Weights of a small image FSQ autoencoder: 64-pixel images.
Rows from block 2 of the decoder of a small image FSQ autoencoder, named by matrix and row number. Rows with one number belong to one channel. Each number is 500 + 50 x the weight over its row's rms, rounded and kept within 0 to 999. All counts start at 0. Numbers have three digits each.
Before each channel's rows are labels from the 100 images, of 14976, where the channel reaches its highest value: "strongest on" is what is common among them. Only what is clearly more common there than usual is listed. The data: photos with spoken descriptions (Open Images, Localized Narratives).
# convs0: first 3x3 conv (decoder.mid.2.convs.0.weight, 192x192x3x3, each kernel summed), inputs 96-191
# convs1: second 3x3 conv (decoder.mid.2.convs.1.weight, 192x192x3x3, transposed, each kernel summed), outputs 96-191

strongest on: text has "grass"
convs0.41:549384490433480474459508490518496482516450531501484520457506511485525510480473535529490528537530487518420495540470524498490525467576506506525473485497471523480508533517520477511507516502334518546500533433532394488481490483508552499531487540470496498555496505381499540516548505493239476542
convs1.41:491583521531489464494494458475528498460535525557333367496455345468494483532504436441536450541501439438604451453503466443500306539430446459465510489474506510464496491525510516470545538485515414448523511498437537470497526494474488480530496472451423552481487443524518429487471479453553542464

strongest on: text has "sky"
convs0.160:538530469508453504497496499494512490445557516490345340524490334452483460456484449411482494488460510464488490465464552512474283570459536538500487553501451486484512487555498501533458538464537452505463505544501507478505475464515429531463487469476488549541560416544538516554539479507490522472
convs1.160:437484575424562490505490531482513481585445519491550566448511499534498555562543536566537515506549451510451559493542534497537555458562441497496466424492593554476512599388493470523534410553549550477515468466457475549507505478459514520614591524419503433416474511504450495460463468471607476511

strongest on: text has "sky"
convs0.75:501543503499493482522505545546442503559471467516349340515562370479447568538508455495521524541549456474530542497514548519521305441479447515506540449537489513475529487451455532554486536486547433508423457528464562544456501484512579512479424542471564521480490425526453490550472503511556465512
convs1.75:575468495499518497443479489482549557458626501473515588491480574500566405461428510468450518465452589561477479445418490376480560445522502542447456560451460497490496527572599499411476429480524594488632520410528445465539438478519397468490577501448429554483517529522531543476570437487562531437

strongest on: text has "grass"
convs0.110:406505534611498540475520517491454499530432481429505454443412526463498428496477510478498457524481531452493452472413530504538505546397567559487524565492502401416422494542531441531495507505485513431537502542420445530471582479517390483530489518539490461539486460503461463436491523427509525515
convs1.110:478568386480503501514480515513501513427457493464607499517533472485501491494535548478500507406524431511427456485581454507434479550592350464504521422500449491524501483403488554504493488471577544486482505466478508554508362511452488479496553487485528529405494495571476535492513509608518468538

strongest on: text has "sky"
convs0.80:523522490509499481510486481496462489492555561492355365513462314520493406539465464483515525546543474446477582508489544499476286460477468463479511443521449466496529526497507559544471501508591475493459485505502547430516453489491534537432496567444494538413499442515515498543498517485530487486
convs1.80:492461572396526480498489513550587532482344502418553574490478584502510545414525534508460470448446474524463389407494471491523593452476566484547498571488627462519475468524534394518523411506461580532486512429509428522527565480492418518579502500551516499513527466434441504438478437608524510424

strongest on: text has "grass"
convs0.93:516455531561492397512477457524439519559510556426467492495490491498474504493454444481506522506534515512436517492488507520498499500464566507537503479555461577540495482548490481519470536478328478507456413536469518450483522480550505406498441410512549535607531487357566498499512530492279490517
convs1.93:512509468463527454503511477519518502459530439528605531530499547506542468465519599529553488516496522470552491449529447473515548519480493528454567510476602417420535492443558551523519449556607552490527543459534497552531542462465486458531585463487428488415518519546430534514508459533670548430

strongest on: text has "trees"; text has "sky"
convs0.128:570529540529425461546507518478512487514508501578357366479490333497534516531513504455503534550507492539516573576464531491541277508541431528485470449499496505519440496519514556497458549517505484560486543475483541454445487470470556526504513505431507525472553425494495481557510500553503492505
convs1.128:484470467410487508424482475584496558600531512339499394479475447513456504478553478495502452462462465448488468456500554545488447415524454468481588535465464574571541484414492432552461500530548502385527454557515554491517467510553422467521495513541513552514494408562434494440486532434553521466

strongest on: text has "holding"
convs0.172:507488422482527315518481482480524527539493427525491501479510465443496608489523544485513489524548446571473587615591431512522473394591488489531497457540548524439457529523519497514512510552417504512480526475508523441510558490429583397545476484516480520494491497405539433520539502548296460520
convs1.172:470507481540485508458496479563487527490525546500589583494543645479510486516361618552489573528490615442482521443463504556485645471485563553457568575463440504506545483491552562546456482464603522456508495493608540548537509490574438499459468516537449490516517529523511555551484501466609567493

strongest on: text has "grass"
convs0.159:490403482462467489515476474497505459515505489482494499470507524500465497516507479509454465466532503502462495491497564515496522487465590457519456467493517575521495458465505481465476504468296533527469459503425455468462522485469471510486464512510496448551487487364509499454484527510235484460
convs1.159:518564503493477412557473488514508514524501476499592505505404590515537424466471573499495512518478510521522414500525411499484598552468377484447543531410555422500497529465554500560502519537599466511521527529579542500485431530535478397472532480444431580467535520608536555495488515462636494448

strongest on: text has "sky"
convs0.24:508522506473497460496481539521572502481466487554359299501548345520503517514483471467460539484474541526539540475496511470484250448476427480511504481474504467431466456472491519505487539533533493496501531535511515532493444498512552548507508561401571537467466432526423463535510491479536486444
convs1.24:500450508570548522451545464525436531527494534422622683521507592465453475479551497480473478532545458496461486563476522526435659451605559578456538484544519559611575520443497512514483445378548560512507506440519438419551515491426501480453529458591466432535535493538525598447535471544519540551

strongest on: text has "sky"
convs0.125:524487503512416516506464518536489509476515527503355316461477328470509509540485470492482549521554491511506517465426564542511253497483476512473486459455455507493484533488511520502458465510519490456515449487474546501435411427529525499485490518440508506512514399534535516536524464510574491512
convs1.125:563518480479530500506590497470491464558500469501522532498480500523431503469594410505479438504521429506557510436500507392477476516485501467605575529626570503613570493480475456501531471490618507513460443456455490428597610500500415472582478493567538531444435459502448414506505440538604474438