{"encoder_arch": "caformer", "encoder_num_experts": 4, "decoder_norm": "batchnorm", "decoder_blocks_per_level": 2}
Rows from block 2 of the decoder of a small image FSQ autoencoder, named by matrix and row number. Rows with one number belong to one channel. Each number is 50 + 12 x the weight over its row's rms, rounded and kept within 0 to 99. All counts start at 0.
After each channel's rows are labels from the 100 images, of 14976, where the channel reaches its highest value: "responds to" is what is common among them. Only what is clearly more common there than usual is listed. The data: photos with spoken descriptions (Open Images, Localized Narratives).
# convs0: first 3x3 conv (decoder.mid.2.convs.0.weight, 192x192x3x3, each kernel summed), inputs 0-95
# convs1: second 3x3 conv (decoder.mid.2.convs.1.weight, 192x192x3x3, transposed, each kernel summed), outputs 0-95

convs0.128:57 47 51 62 45 61 00 57 50 52 57 60 59 45 48 61 47 53 49 55 33 48 56 60 66 67 50 40 43 57 53 50 59 53 64 60 50 48 41 51 53 54 53 42 52 43 59 15 72 64 52 39 52 58 66 58 45 43 48 47 55 40 42 47 41 53 31 47 44 51 64 53 51 56 60 45 10 54 65 50 54 72 44 69 02 43 38 54 53 54 48 56 49 60 49 49
convs1.128:45 49 51 20 63 47 47 51 50 47 60 61 54 54 27 54 53 54 42 50 23 51 71 31 39 47 38 41 62 43 48 55 41 49 60 54 41 47 55 38 33 44 53 46 49 41 37 29 47 31 54 35 45 55 42 46 58 73 48 63 69 55 62 47 40 44 50 39 36 48 44 50 45 40 46 68 19 51 35 63 44 22 60 42 23 50 43 43 75 27 83 41 65 42 61 50
responds to: text has "trees"; text has "sky"

convs0.159:36 55 37 48 38 47 52 69 50 58 49 39 37 47 48 46 49 53 44 52 53 55 53 46 39 63 53 40 52 31 52 49 50 48 53 57 02 46 37 49 49 44 06 56 52 41 44 50 56 51 35 38 45 58 42 44 39 84 55 20 39 40 14 46 39 50 49 45 44 54 49 44 51 38 59 51 50 48 45 56 37 46 56 42 51 42 52 43 42 41 00 53 62 48 55 41
convs1.159:64 49 52 48 62 53 68 34 42 29 31 53 61 52 46 47 51 41 51 23 50 46 49 44 54 47 51 43 44 62 30 52 57 54 39 27 82 44 54 38 44 53 70 33 52 58 49 58 32 37 53 61 53 44 68 47 50 31 42 53 66 66 73 31 47 52 36 51 57 51 39 50 56 50 46 47 70 42 57 60 64 53 34 66 43 22 36 56 65 43 84 34 48 44 36 61
responds to: text has "grass"

convs0.41:20 54 68 48 54 57 58 49 36 49 48 56 40 40 56 58 52 55 55 60 50 54 61 55 48 67 52 43 54 23 52 58 59 61 36 45 02 45 54 49 50 44 13 66 63 56 60 55 42 42 45 57 44 62 43 64 46 68 53 15 43 54 05 45 43 53 44 53 37 61 43 41 52 60 41 53 51 33 49 43 45 45 44 52 49 52 51 53 43 42 09 53 50 41 53 54
convs1.41:62 51 29 51 53 43 14 43 64 40 50 40 51 71 34 38 54 53 42 37 37 45 55 36 47 42 40 53 46 50 24 40 47 31 64 53 55 27 60 49 46 59 61 36 48 46 49 19 50 63 39 55 56 49 50 15 47 38 47 67 50 33 73 60 55 52 37 53 54 50 50 47 38 48 55 65 33 55 53 60 60 56 51 47 13 43 54 61 57 38 65 39 50 47 49 44
responds to: text has "grass"

convs0.160:49 54 52 51 66 52 00 53 59 56 59 49 57 49 63 59 43 43 56 49 31 41 46 47 35 48 49 51 61 37 52 40 56 43 48 55 45 49 45 49 59 52 51 49 33 46 61 12 38 61 63 48 51 41 40 52 48 48 51 58 59 37 55 50 49 45 53 54 43 48 52 47 56 45 51 62 00 38 62 55 61 50 54 70 05 35 44 57 53 52 60 53 58 48 55 60
convs1.160:49 52 53 56 44 64 71 55 53 39 53 48 57 70 50 52 58 62 54 58 54 57 40 61 79 38 56 52 42 56 46 63 25 58 43 46 66 55 59 54 33 34 63 49 43 56 33 51 53 44 45 36 71 69 67 52 69 48 41 66 51 66 81 42 49 55 38 32 45 61 52 56 47 60 34 52 72 72 41 50 44 46 22 37 55 83 40 64 66 72 58 61 50 48 27 34
responds to: text has "sky"

convs0.93:40 46 57 49 53 53 41 82 54 64 60 28 44 41 54 60 47 57 45 58 48 52 51 52 50 68 51 45 60 42 53 54 58 43 67 56 18 54 42 49 41 43 16 59 49 48 52 56 48 53 43 44 49 44 53 31 50 90 45 16 29 50 24 49 45 47 54 50 42 48 43 47 43 42 55 47 41 37 38 56 41 51 50 56 44 60 64 47 40 44 09 56 61 56 63 37
convs1.93:56 54 44 68 47 53 72 41 46 46 41 61 61 72 56 51 59 48 69 43 52 53 43 41 57 47 57 58 34 66 51 54 52 66 35 39 74 52 66 49 57 60 75 40 48 52 52 41 52 39 60 58 64 49 54 73 61 39 62 81 64 66 80 46 64 56 49 57 49 37 49 45 69 58 45 49 89 60 55 51 67 38 44 70 62 41 39 54 66 58 73 36 50 44 17 61
responds to: text has "grass"

convs0.166:50 46 58 50 64 56 00 48 48 42 60 61 53 52 63 62 45 49 42 62 28 45 62 61 47 49 55 43 46 72 49 50 60 55 50 40 50 55 47 45 46 55 48 45 26 40 56 10 42 48 58 39 52 52 54 41 50 63 52 53 49 48 49 43 43 46 43 49 55 54 44 42 46 59 47 46 12 41 48 44 46 54 44 60 00 39 40 49 52 46 49 65 41 41 55 44
convs1.166:52 59 29 58 25 44 44 42 53 82 51 52 43 36 23 58 61 49 44 55 60 45 58 32 60 60 47 50 56 59 59 40 47 37 38 82 35 42 64 49 42 52 61 51 37 35 35 49 77 56 50 47 54 55 57 59 60 48 53 71 67 36 60 56 50 51 46 38 60 40 71 50 49 51 55 50 45 55 66 62 57 49 60 41 59 68 32 50 45 73 64 36 70 46 28 49
responds to: text has "sky"; text has "trees"; text has "grass"

convs0.172:40 46 44 47 34 64 41 49 68 50 47 39 52 44 46 61 59 47 51 53 46 50 59 47 62 46 44 54 47 47 53 74 44 51 54 34 24 53 52 55 37 39 27 49 70 29 46 39 57 78 31 58 53 56 64 46 68 46 49 15 58 44 20 48 58 62 45 41 36 47 58 50 36 60 54 43 40 61 54 56 65 61 41 55 46 62 53 58 61 54 17 55 45 38 58 53
convs1.172:42 47 58 51 54 44 73 61 39 47 60 59 62 51 61 44 46 46 62 52 76 59 39 56 27 56 56 53 51 40 65 44 41 65 42 56 79 54 57 53 55 54 53 43 55 73 56 78 51 27 54 53 47 43 50 55 46 52 58 53 49 61 67 35 59 48 59 86 51 48 49 48 47 42 50 65 76 44 51 54 23 47 53 48 79 39 58 49 57 49 70 46 38 68 60 53
responds to: text has "holding"

convs0.110:45 37 42 48 53 38 53 69 45 49 71 56 61 49 73 23 48 52 50 35 45 41 15 37 56 64 45 52 57 53 40 30 56 44 34 53 80 36 48 36 46 52 48 72 44 42 54 51 57 50 46 27 64 23 38 48 35 60 30 40 36 59 51 42 51 32 78 55 48 60 46 48 50 50 57 45 64 57 37 62 28 43 69 57 45 47 55 09 28 50 53 47 44 67 71 35
convs1.110:56 56 51 66 32 53 57 41 23 55 43 47 37 68 23 63 44 44 49 47 40 35 47 51 60 38 51 49 42 47 55 62 51 63 46 36 42 45 50 51 52 48 64 29 46 49 48 38 34 48 58 55 51 58 60 66 59 40 79 88 68 56 78 60 47 54 29 25 53 45 52 60 50 50 29 44 43 50 62 52 75 50 35 39 51 64 39 51 58 56 73 33 47 22 19 57
responds to: text has "grass"