config.yaml
model: "image FSQ autoencoder"
crop_scale_min: 1
color_jitter: 0.2
encoder_moe: "soft"
decoder_upsampling: "nearest_conv"
levels: 7
Rows from block 2 of the decoder of a small image FSQ autoencoder, named by matrix and row number. Rows with one number belong to one channel. Each number is 128 + 32 x the weight over its row's rms, rounded and kept within 0 to 255. All counts start at 0. Numbers have three digits each. After the name is the row's rms in percent of the matrix's.
After each channel's rows are labels from the 100 images, of 14976, where the channel reaches its highest value: "colour at peak" is the nearest of a few named colours to the mean colour under the peak. Only what is clearly more common there than usual is listed. The data: photos with spoken descriptions (Open Images, Localized Narratives).
# convs0: first 3x3 conv (decoder.mid.2.convs.0.weight, 192x192x3x3, each kernel summed), inputs 0-95
# convs1: second 3x3 conv (decoder.mid.2.convs.1.weight, 192x192x3x3, transposed, each kernel summed), outputs 0-95

convs0.61 114:063151151100140140131184169138130092135112144109119152122125106134154127121168134086136122107143161122139166038117108113140158062143120163139129151160117115132120097092103172109075124103003104091117130153042133134100151120158142129113151073122137142132139091113142107084025111179146147184
convs1.61 090:154091109135134131124101064151149170063095124136131105138148156094146117166085152140120143131129071065116100102139128155157083104147131097064076124060076125131158180121139120157130115147175145148160103127133149121165111142074149101179049171095136073097084171117091172151168184111147134076
colour at peak: green

convs0.30 104:073152150146127156122083124159110130088129069114144149134124143177178130143128113097111083130140148149141138000122128122174131058088157134109137131144148109158110130140150103136057141154005089102135131165070109101149113168134143135169147109128124115123130133108140120121028125157122119156
convs1.30 117:114113101136141110049132161080151084149148142144112086151116073105137137111124127141131135115152096087126104222123138157082135132142137134136065137124061108106136154140115138113142117060155123153123103129136136141076115108109095067086102133131135132161051102125156152143197146090141189090
colour at peak: black

convs0.113 088:127135176110118123037148132101151112125097107123112151101097059161152141181141150125134088148138169158194168135115065151111136118140142118116016119159110099134151110134148139144135150151124122124140082142145130156160160117116137067162142158121128127098002161118127152143117119138115085120
convs1.113 089:129093118095136134089091136232129145108132165119129095144103155061116125055141141116139134092136105127161052095141149089166158097070128081165197124092121163097096150146139096145080147132097144113107197159111090123148094119162099133124141115174122137176159149131126074080176138149178194139
colour at peak: pink

convs0.65 115:128154112138107134003144143121168140148125155147116096133131091140176100120149141096124145159131113110188162138127088094127100141136101089178032107131172106132175121113124167162128113078155120107126120079144125130133097131089151025124153139155159123107014200096117129126135099128098179110
convs1.65 094:107101150108170138158122090084099135161167128109162152088151143194096207118121122134148136102135174185154089115157152152127147167118111170072184099120091125110085136172147115068150125211135107108088147197105141114098172091148112218126109143169088107162178086089133078144187123148203043143
colour at peak: white

convs0.154 097:092179127114129136122173145123190116151170182126109103140151094112167122144121114123150100169126062072145134082140129067122134033152130172138112086144120115148188153095123220176089146121080153104121183079118146115124087117109122128129160119141152149117111128149153120060051118154089143142
convs1.154 091:156108114167110120102123111093089108161171100111113150121108215173145197089168168152104115078136198159115138158095135126138107206108121127126174074095162160097094167142133090095181131117182132142137139163125121087135177059157124162146132143122116108141118127075123111203179119131192146110
colour at peak: green

convs0.151 102:049061157115128151109082120140125118095107120176170139124140108131133139114152127164106129110183118143086133032135157143103127108076162129127117068163079156160151138120140074105091108163088134158157126109069120152108127144097071124182177157138148045163110138115138187098111162141101133092
convs1.151 088:121143110119120125108126113134202169132103153089105133160125190160148122188080151099155103184037110115161128137097126147116163123158135133142103166094197131087158110123109134161122120068144112138106082199125121160125115129137168079083099150074118202084113119153135092140106155116180130162
colour at peak: red

convs0.49 091:156180144142137129058162150095192128145090143122144100149170051092159096118118136094109157146145141155144149131135124111129155118131116152157045098146117134125199106111102200157134119092117097108153076126138156118158112146081137081137147133074144119105041162100142154124107162118091138176
convs1.49 082:118091089092097113118127130171071146106162081171136126081108173188153171141140132132147135076122099066142111123156140156116073131113141073056155136082127107122053161142156105115087143154140168096083206135129128131087107090172081160123140144157114148146163085117119077138164102169189152084
colour at peak: white

convs0.6 073:037130152084131152138084185114154138094133176133133165165109103091113133098160151162113097123109080085048130094115137119114078111154122148109100080120064153154179163137145087101110155113099123143159147133050126151103101113071189102154125140128111095172098101135190188094127097127145069107
convs1.6 081:144107175152094099115122144141133123176128132118106087113142181124118110139106063134120124132109092184133072138119137139132188136123147105139173138165186094028190102111127105164134121115175149143111075176114116161119140183194129075078155134095124138114199181137103093129105150146141139143
colour at peak: red

convs0.135 109:069117130133174135149115134131156159089143164124111128135148152132157118129117143104128087138153113155153163000159137101112118046132113110150147106149172128111167116148100180171071113154048144098131144118092113097092096155133137114088118111123095129126147114123172119028042170121146071120
convs1.135 101:151104108130111096068129079091087079137161090121134139125117113151129112111118134133124156105120114041117073184105125178120152173099108159079072130127082096193101170067171109092145143100178120134121101118132145116145165095151152117172124126109094147116044085146122193200206072143111155131
colour at peak: black

convs0.13 095:152076124126134116165156128073122120184084142053134154166142084120063105232130150134166165128112112105108129145101153132098163122146140110133104090159076137113171089136061100168133160115121117139104153134146154126128151167120101171112137132056087121097092128139133110167117121148149081161
convs1.13 114:133104091126110184114119104157116146093108083125140108068075213125133137058156134121140112089110185140143113124147113104165092121105134141084196099117179153108096112108139089117106136111096122116159167129107039132197086097162128081107141140171140155138123080110103110075121112113156193095
colour at peak: blue; cyan

convs0.138 103:111114119132111062134124154098194107119133189105101155115177122165099024105119016136133143124103133103162153118157124185108182091165127140101142117159138128157098079112130113082127125091091120140109128124108112108043144090077132139140070132066082149078159125122124137074132184139128135090
convs1.138 128:120128191111123165106116121190139153124194101120117076132126078104149161116071176126124111139161118119109127187132123127142132169104130118094058191119071143157160134238135082153154158093181107137141062113129110151189119170128131089123113121164180142154131095117115139179245088083134130141
colour at peak: grey

convs0.18 091:148135087123129145100126124071144117111129124124076090118112107137106119109169130131134080100168102147081120111135050141111105143134149131128083115105105131169141173128121090143116123162110138120188088093105133120154135103110107071141131139116083084176026150141110160144117148180174134090
convs1.18 115:142125199093150105100101113152087123104088090130145131128109157132130143132080113122120138144090138146157073039109159128107174029085120086114149125147139136083113091192141108135056137114076116104044104181104088170119156158154128148144110099114136158099150124126123070062072064118121133103
colour at peak: red

convs0.60 115:128127092143136121000149118121153105118135116172126108100142098122151165127146134129128143103130131135133133160143088166128098163127112109103016143112148085144154136114143146172172110140155158141145100132119122123135115087124123019101159141117144133142000157113105120142145124132135125111
convs1.60 088:116154157105151158166072139145103195149127155097179138140104113111108028130135116180123148162117175158105137132092179058096159144102084148149187128092099185119099089164090132106136182089145076165145109125123125137113154179134143175170113158151100089137180068101151147115193154139112107146
colour at peak: white

convs0.67 101:087138123117128128112118087102122146093135127113129091135111103115091124153112165141134096147121136119098081085110110107088118047086160139127102092122092130218138131127143127149069103174067113133124125068090090109166053148133159124140077174136123147095099103154130156082053086114126125063
convs1.67 127:122112137139082108152139119160124071158085149125114141118140168162081163109170128135119118119129141138166120239152138142176142167114131111150230137101187125107107130149119112127171130125148118140133168197137103160104200099136068192127190134102134111144177173125134151188146116144137129169
colour at peak: brown

convs0.127 119:086133123125153121107184130152152132092105112161118097120124131116185118150167156102166097103129145113190171029120093141120114016135132129139129129135126130135125159081137210156040107147038119108135128118115118154115119117143146122105134146134129128139127148158134105082010132145142121125
convs1.127 102:132111117131118153164128153117102099168165139149160185155167149173072120133125131141086154152169145149091031223156159141105146191115099113124177108095152121137115110135150130092193148129177110144129160151136121059114163100140113221152108131170091123135114091125132160187197098144129132122
colour at peak: green

convs0.164 083:143162084133105085185123152105141147175143091082159126128110079106074042158131086119141134087094111104061141154157126055111105123100129173150082115113088121124107135127099112116116192141126096135126160136127204206127163140090082173134198102124095087117091117099108158179097169220103122182
convs1.164 098:115149158204143129144108073108067177074114144120143110084122150149146182142106137119085127175099145160149100087098150139112126114124131116077133092172149156123136136171105111144120057157110128107080091125112019064129095147198130077096083123133129165123138113115134115095145110088152133040
colour at peak: cyan; blue

convs0.86 117:143112162123135167000121081115109154158133135148125105095144066141149117101139152131142145160136145156103126136110115163171105141093100100140042118100115124157161119136144105101135132091154122118138123097147138136132117132135153030143148131130130144163011127117126151136150123104108166116
convs1.86 106:117151099177102094210117148175146135119087141144139119137148194135104119128158134148127122098087140147168112146155137094088147185104124118102208141111164134118113156158115131133170093172151115140094128179088054168125144117138129171096122137119084114111181152105155086134169151142185066147
colour at peak: white

convs0.108 116:113137155149129133124097135123142162125156142129154142151160135137156111097100129135096148141121123144109108000154173143132157051100156127139141086133137123141146130130113125126013141115031118120125111154088167099128130170131133136146084069116100110100131133102127145093001163116121131113
convs1.108 096:147110099130119091157107094129088066083070084108100087118083122131117163114127139116151125091137153106152143161087120135102136136099123119058122114158075141135091135131141107115133080126153116134127109082143074165074116065158120107052142154117141153133135081130142145088189065119161162083
colour at peak: blue

convs0.58 099:117132105147140125153113140160126145090160064100057118099109101184120168154131124105153085080145077107143129082105063146076105109089145085106149184138115078093057151136172089147123188154116158106117173140073128138060143110143084148125150127109116164127179123112069139132108081179141110116
convs1.58 117:132130128114154168130156112077080120195053172097126164158143121145099096091124145122097134130133142130084097212110125135167139205145137156160131090108134160224128161115105117077109085121182112142158129102110086087179154150144165127134117130140114118120070095129142133123220110099125160127
colour at peak: pink

convs0.140 112:132134112163134124000123144118128109128146090133137116120082112130126158159109136130124119112098154101115166144123101130144128172124139106135038129127174107140133142124133120146148139108151126140134078134124113143144125133139142001128135130101144126116004130111123136168139133131152112142
convs1.140 087:119121151091134150152137138143117112114103151160163097147163122089113060117162109152168144130181108194094081123163169099086128121150073125109166119125026112097117142177127182121074124140150108137104153099135154122097159144145107174124091137181081102132106119137117092098118110143132131091
colour at peak: white

convs0.84 081:097132161134166168014134157124081163145106077190087157110123067162136167130175140135171116104149173124128133069125081137117091102120126119116066138115154127140112108170160119088121166167135116107126113119121121137146156141174162021149167174161131129179044141125105171135133108158127079129
convs1.84 066:108120067145073087080137116163197106155043169139136138134151145133142067175142105103125120178094116100135150169142137146149166157155133123179083105111109128142129221071096135102163111053109136094113121120102140129082079162083137105085104108117101108085092126134143148150136142105094248124
colour at peak: red

convs0.2 096:056091139133151171117106141086139165116142167121111163116157142148136160163085151109134129123097135151148123026129131142130169049105114134163129112093125127140148151158159107113037133139031100101157111129077169119128128130113140132173085124116109135107130143107173126121041096096145108093
convs1.2 090:146143121153067070150155100209117121119050116104124111126102148148099128127148116119139158126109115133119133174144160136105079158138143050066177152182098115151120132139149114141142124164169151149076179169147059184139169117170113146053138126121143127120226117135073116125173120156134145147
colour at peak: black

convs0.83 121:129148126120099146136149150128144091135125136113118144112125120144115147171087109102136134116116145128194152061094127170129184093167161149118155147156151107064137118129103098141149142081052151104104080114093153127059154134120100116091116069083109122099156128138182086121040158175122094169
convs1.83 147:141123144120131122109129122124114134143143122110119095139110095097143099081155154127119109093131108108090093238157128100117082211175133143154121127096081156171124179136174124128139129154223118139171163132130119117182151136134183119151131150164142152174060096138131141119252133085143154118
colour at peak: cyan