Weights of a small image FSQ autoencoder.
Model: 64-pixel images, encoder norm layernorm, encoder activation quick_gelu, decoder norm batchnorm.
Training: adamw at rate 0.0015, 4600 steps, batches of 96.
Rows from block 5 of the decoder of a small image FSQ autoencoder, named by matrix and row number. Rows with one number belong to one channel. Each number is 500 + 25 x the weight over its row's rms, rounded and kept within 0 to 999. All counts start at 0. Numbers have three digits each.
After each channel's rows are labels from the 100 images, of 14976, where the channel reaches its highest value: "place" is the part of the image that holds the peak; "colour at peak" is the nearest of a few named colours to the mean colour under the peak. Only what is clearly more common there than usual is listed. The data: photos with spoken descriptions (Open Images, Localized Narratives). In brackets: how many of the 100.
# convs0: first 3x3 conv (decoder.decb.1.0.convs.0.weight, 48x48x3x3, each kernel summed), inputs 0-47
# convs1: second 3x3 conv (decoder.decb.1.0.convs.1.weight, 48x48x3x3, transposed, each kernel summed), outputs 0-47

convs0.43:544487528509477493553524513527531517497519477481474520502555492490480557496504513491520536497547521534493489533516508494499524531501466536481504
convs1.43:520500492477524509509452499440502514514462535526560490500480507506506513488494514530528491438487500456530479473478524475510503464514493496524488
place: top left (55)
colour at peak: white (99)

convs0.3:480448478474489512445511455472546476501519501521513518517438509500501518497474494512523498511486512462491495536516507486477542462522498491534516
convs1.3:481495509511506493500493496505474526478544513503498493498502509531481511496521504501520504521503493546523495508516475518501510515459484525376492
place: top right (33)
colour at peak: white (41); pink (27)

convs0.44:487513507503502459505517499480525495505513462487518512456520513498523520539517502501525527509529528495504451572523455497514482508533527508445521
convs1.44:469477507504536558497492502469495508481486569551502488531505465493522506494491489519514454490509503475528525458497512459496503494469462520488502
place: top centre (27)
colour at peak: blue (54)

convs0.31:494537542544501506513499544492445503502466490511485522489568508525499482512508479517521499481514479481500527493497478528476457470511497558484490
convs1.31:524513487465518531506450492480513500529488525515552499512488485454530504493488523527509500481490502463506456492485513479526466480510545456552497
place: middle right (37); bottom right (28)
colour at peak: black (98)

convs0.29:497513551549497492518495524484490499475473486491505519480574535517486514501511480494494522497558519498478528525495500500479444490471472540492509
convs1.29:538517476469520520520467472523506521504497518517537473516470480459528518498475543552500478496462469472511462489473526492523479503501512465533493
place: bottom left (35)
colour at peak: black (99)

convs0.40:498535482448500509500487492496454469466501495485463441500504487501538495489541486459521476510479495502451489470502492525505517539549497491483479
convs1.40:523489499499553534488491503551518490535512521494522512521517495488437491504475506541472509537490511490534492517508467453494483442494523472503492
place: bottom left (37); middle left (28)
colour at peak: black (58)

convs0.38:528533543535487496547512532501502508493533484483499496479556504534489525541501522493474503517540531531515503497519495503547497505494504542463535
convs1.38:517520489480509536501476501480513520519454521517545493546504491469540491487497517501534501473516504456489503465477535467520466480469468493553489
place: top left (53)
colour at peak: white (96)

convs0.17:511536514514497493504514511493468492475494513512489438463482482521531479437473491512461509511467477523524521500484488515524521515524441514489458
convs1.17:495495486480495528493490489478501454521503514490511567498511552470447499480503472502529498489517503458482512503504508468496481442473521454529492
place: bottom centre (40)
colour at peak: black (63)

convs0.8:501531522549486519498493550523480553527514539554513497504526499512480461514487519518448505501486501507496509440525477481489480518495512516489487
convs1.8:479521481486532507491473497511539494532492518465544510505490505496526507487552474515533565463524525500503480537470502531484454477506517473517498
place: top right (29)
colour at peak: black (78)

convs0.0:541505515538506511542541524519489501518519506506499521516545509496502556544507483515476552499537516516526487526501491518480481524529449525509485
convs1.0:516494477485511521500437497428456501528452508514511494527490488492521511533497508511519496466486515478483479453467524486506486484481480492525541
place: top left (55)
colour at peak: white (100)

convs0.18:497543503498528527487505488490537519487520498511547494484504486528472438514496499491510456544500525521500497474516509517531419525512519508496513
convs1.18:460513520515489484490516512475516500467462525527465501531522477490532485500505462501520505463529495455509525507495488466493476510451427518482505
place: top right (38)
colour at peak: white (43)

convs0.9:508449482475482472481503491517484484503488511579451456530472526495483502463494497470496488510499487544485482518496485489448524508486510497518478
convs1.9:499466490509482491501468488505477480491482524442509537437492501492455520474485513492436500449487520494497498536537490514503523520519525503490479
place: top right (29)
colour at peak: white (52); pink (26)

convs0.6:498501501507500531492477503501501522517508578488500499500479496523474475479461507533456484505469441499525513431481525470507498493509540490506507
convs1.6:466504494500452450501533496511512488464450439470485516462504509504541496508530488454506550499516516495463502513510500506509491545488504506495502
place: bottom right (38); bottom centre (27)
colour at peak: white (64); pink (26)

convs0.47:521498520491500520510531499523497487471534486509472507549479469490488488450444494486526517489488477529533479479456503517497536522460456487511463
convs1.47:501480499514562495492450508481508500506458522492521517464501532510510507496518495508483528483499506425522506542514472497476500440529513512474501
place: top left (49)
colour at peak: white (74)

convs0.27:501526526505513476512481522453511495515484484476480502491539486521541485510532503564520503500504487515460488502485509501516499553519528501422519
convs1.27:503492499497491544493450498565511508496486527468538506527503505487468502485534498468490496526493495489587496481516480492492496450499471495508498
place: bottom centre (27)
colour at peak: black (66)

convs0.25:513482497496499517498493496520472470511521514499502489536474492470491509413492485545491510481487477506513482501469509486485517516434466466515450
convs1.25:498491500514472445492517501449522494486464488511519519444492540519531505500511492465473530484496503469459520534514480513477507474549515524533504
place: bottom centre (34); bottom right (28)
colour at peak: white (76)

convs0.22:545489519518500472567518517518476513491518490489472504508542500494497560479506502477531544503547499523494492557486497494497515521465505517481522
convs1.22:530493483476526523509444495476500505508465512520547503495482500485489513474489531530486466462499522462512504461499522476520505435514507488552481
place: top left (55)
colour at peak: white (100)

convs0.26:501543522513486500521514516504453520496532480514473483525514458493498498479486504500493547533507480559508496534469495502506555524472462509483454
convs1.26:514488494498493503486490503455521498509470522510542526486499547490493512475517500522499499441497502425501523499507484495482511435537497475546500
place: top left (56); top right (28)
colour at peak: white (100)

convs0.1:532532531520490504541526523513462514485535505478491525514535489516480538501516510491525543522526505554507483546484508507508501542474458528488482
convs1.1:516487489483508521499469509460521513523467512529552485508488516500531504488485529539489490456493512431512504474487509484508501441524481489551506
place: top left (59)
colour at peak: white (100)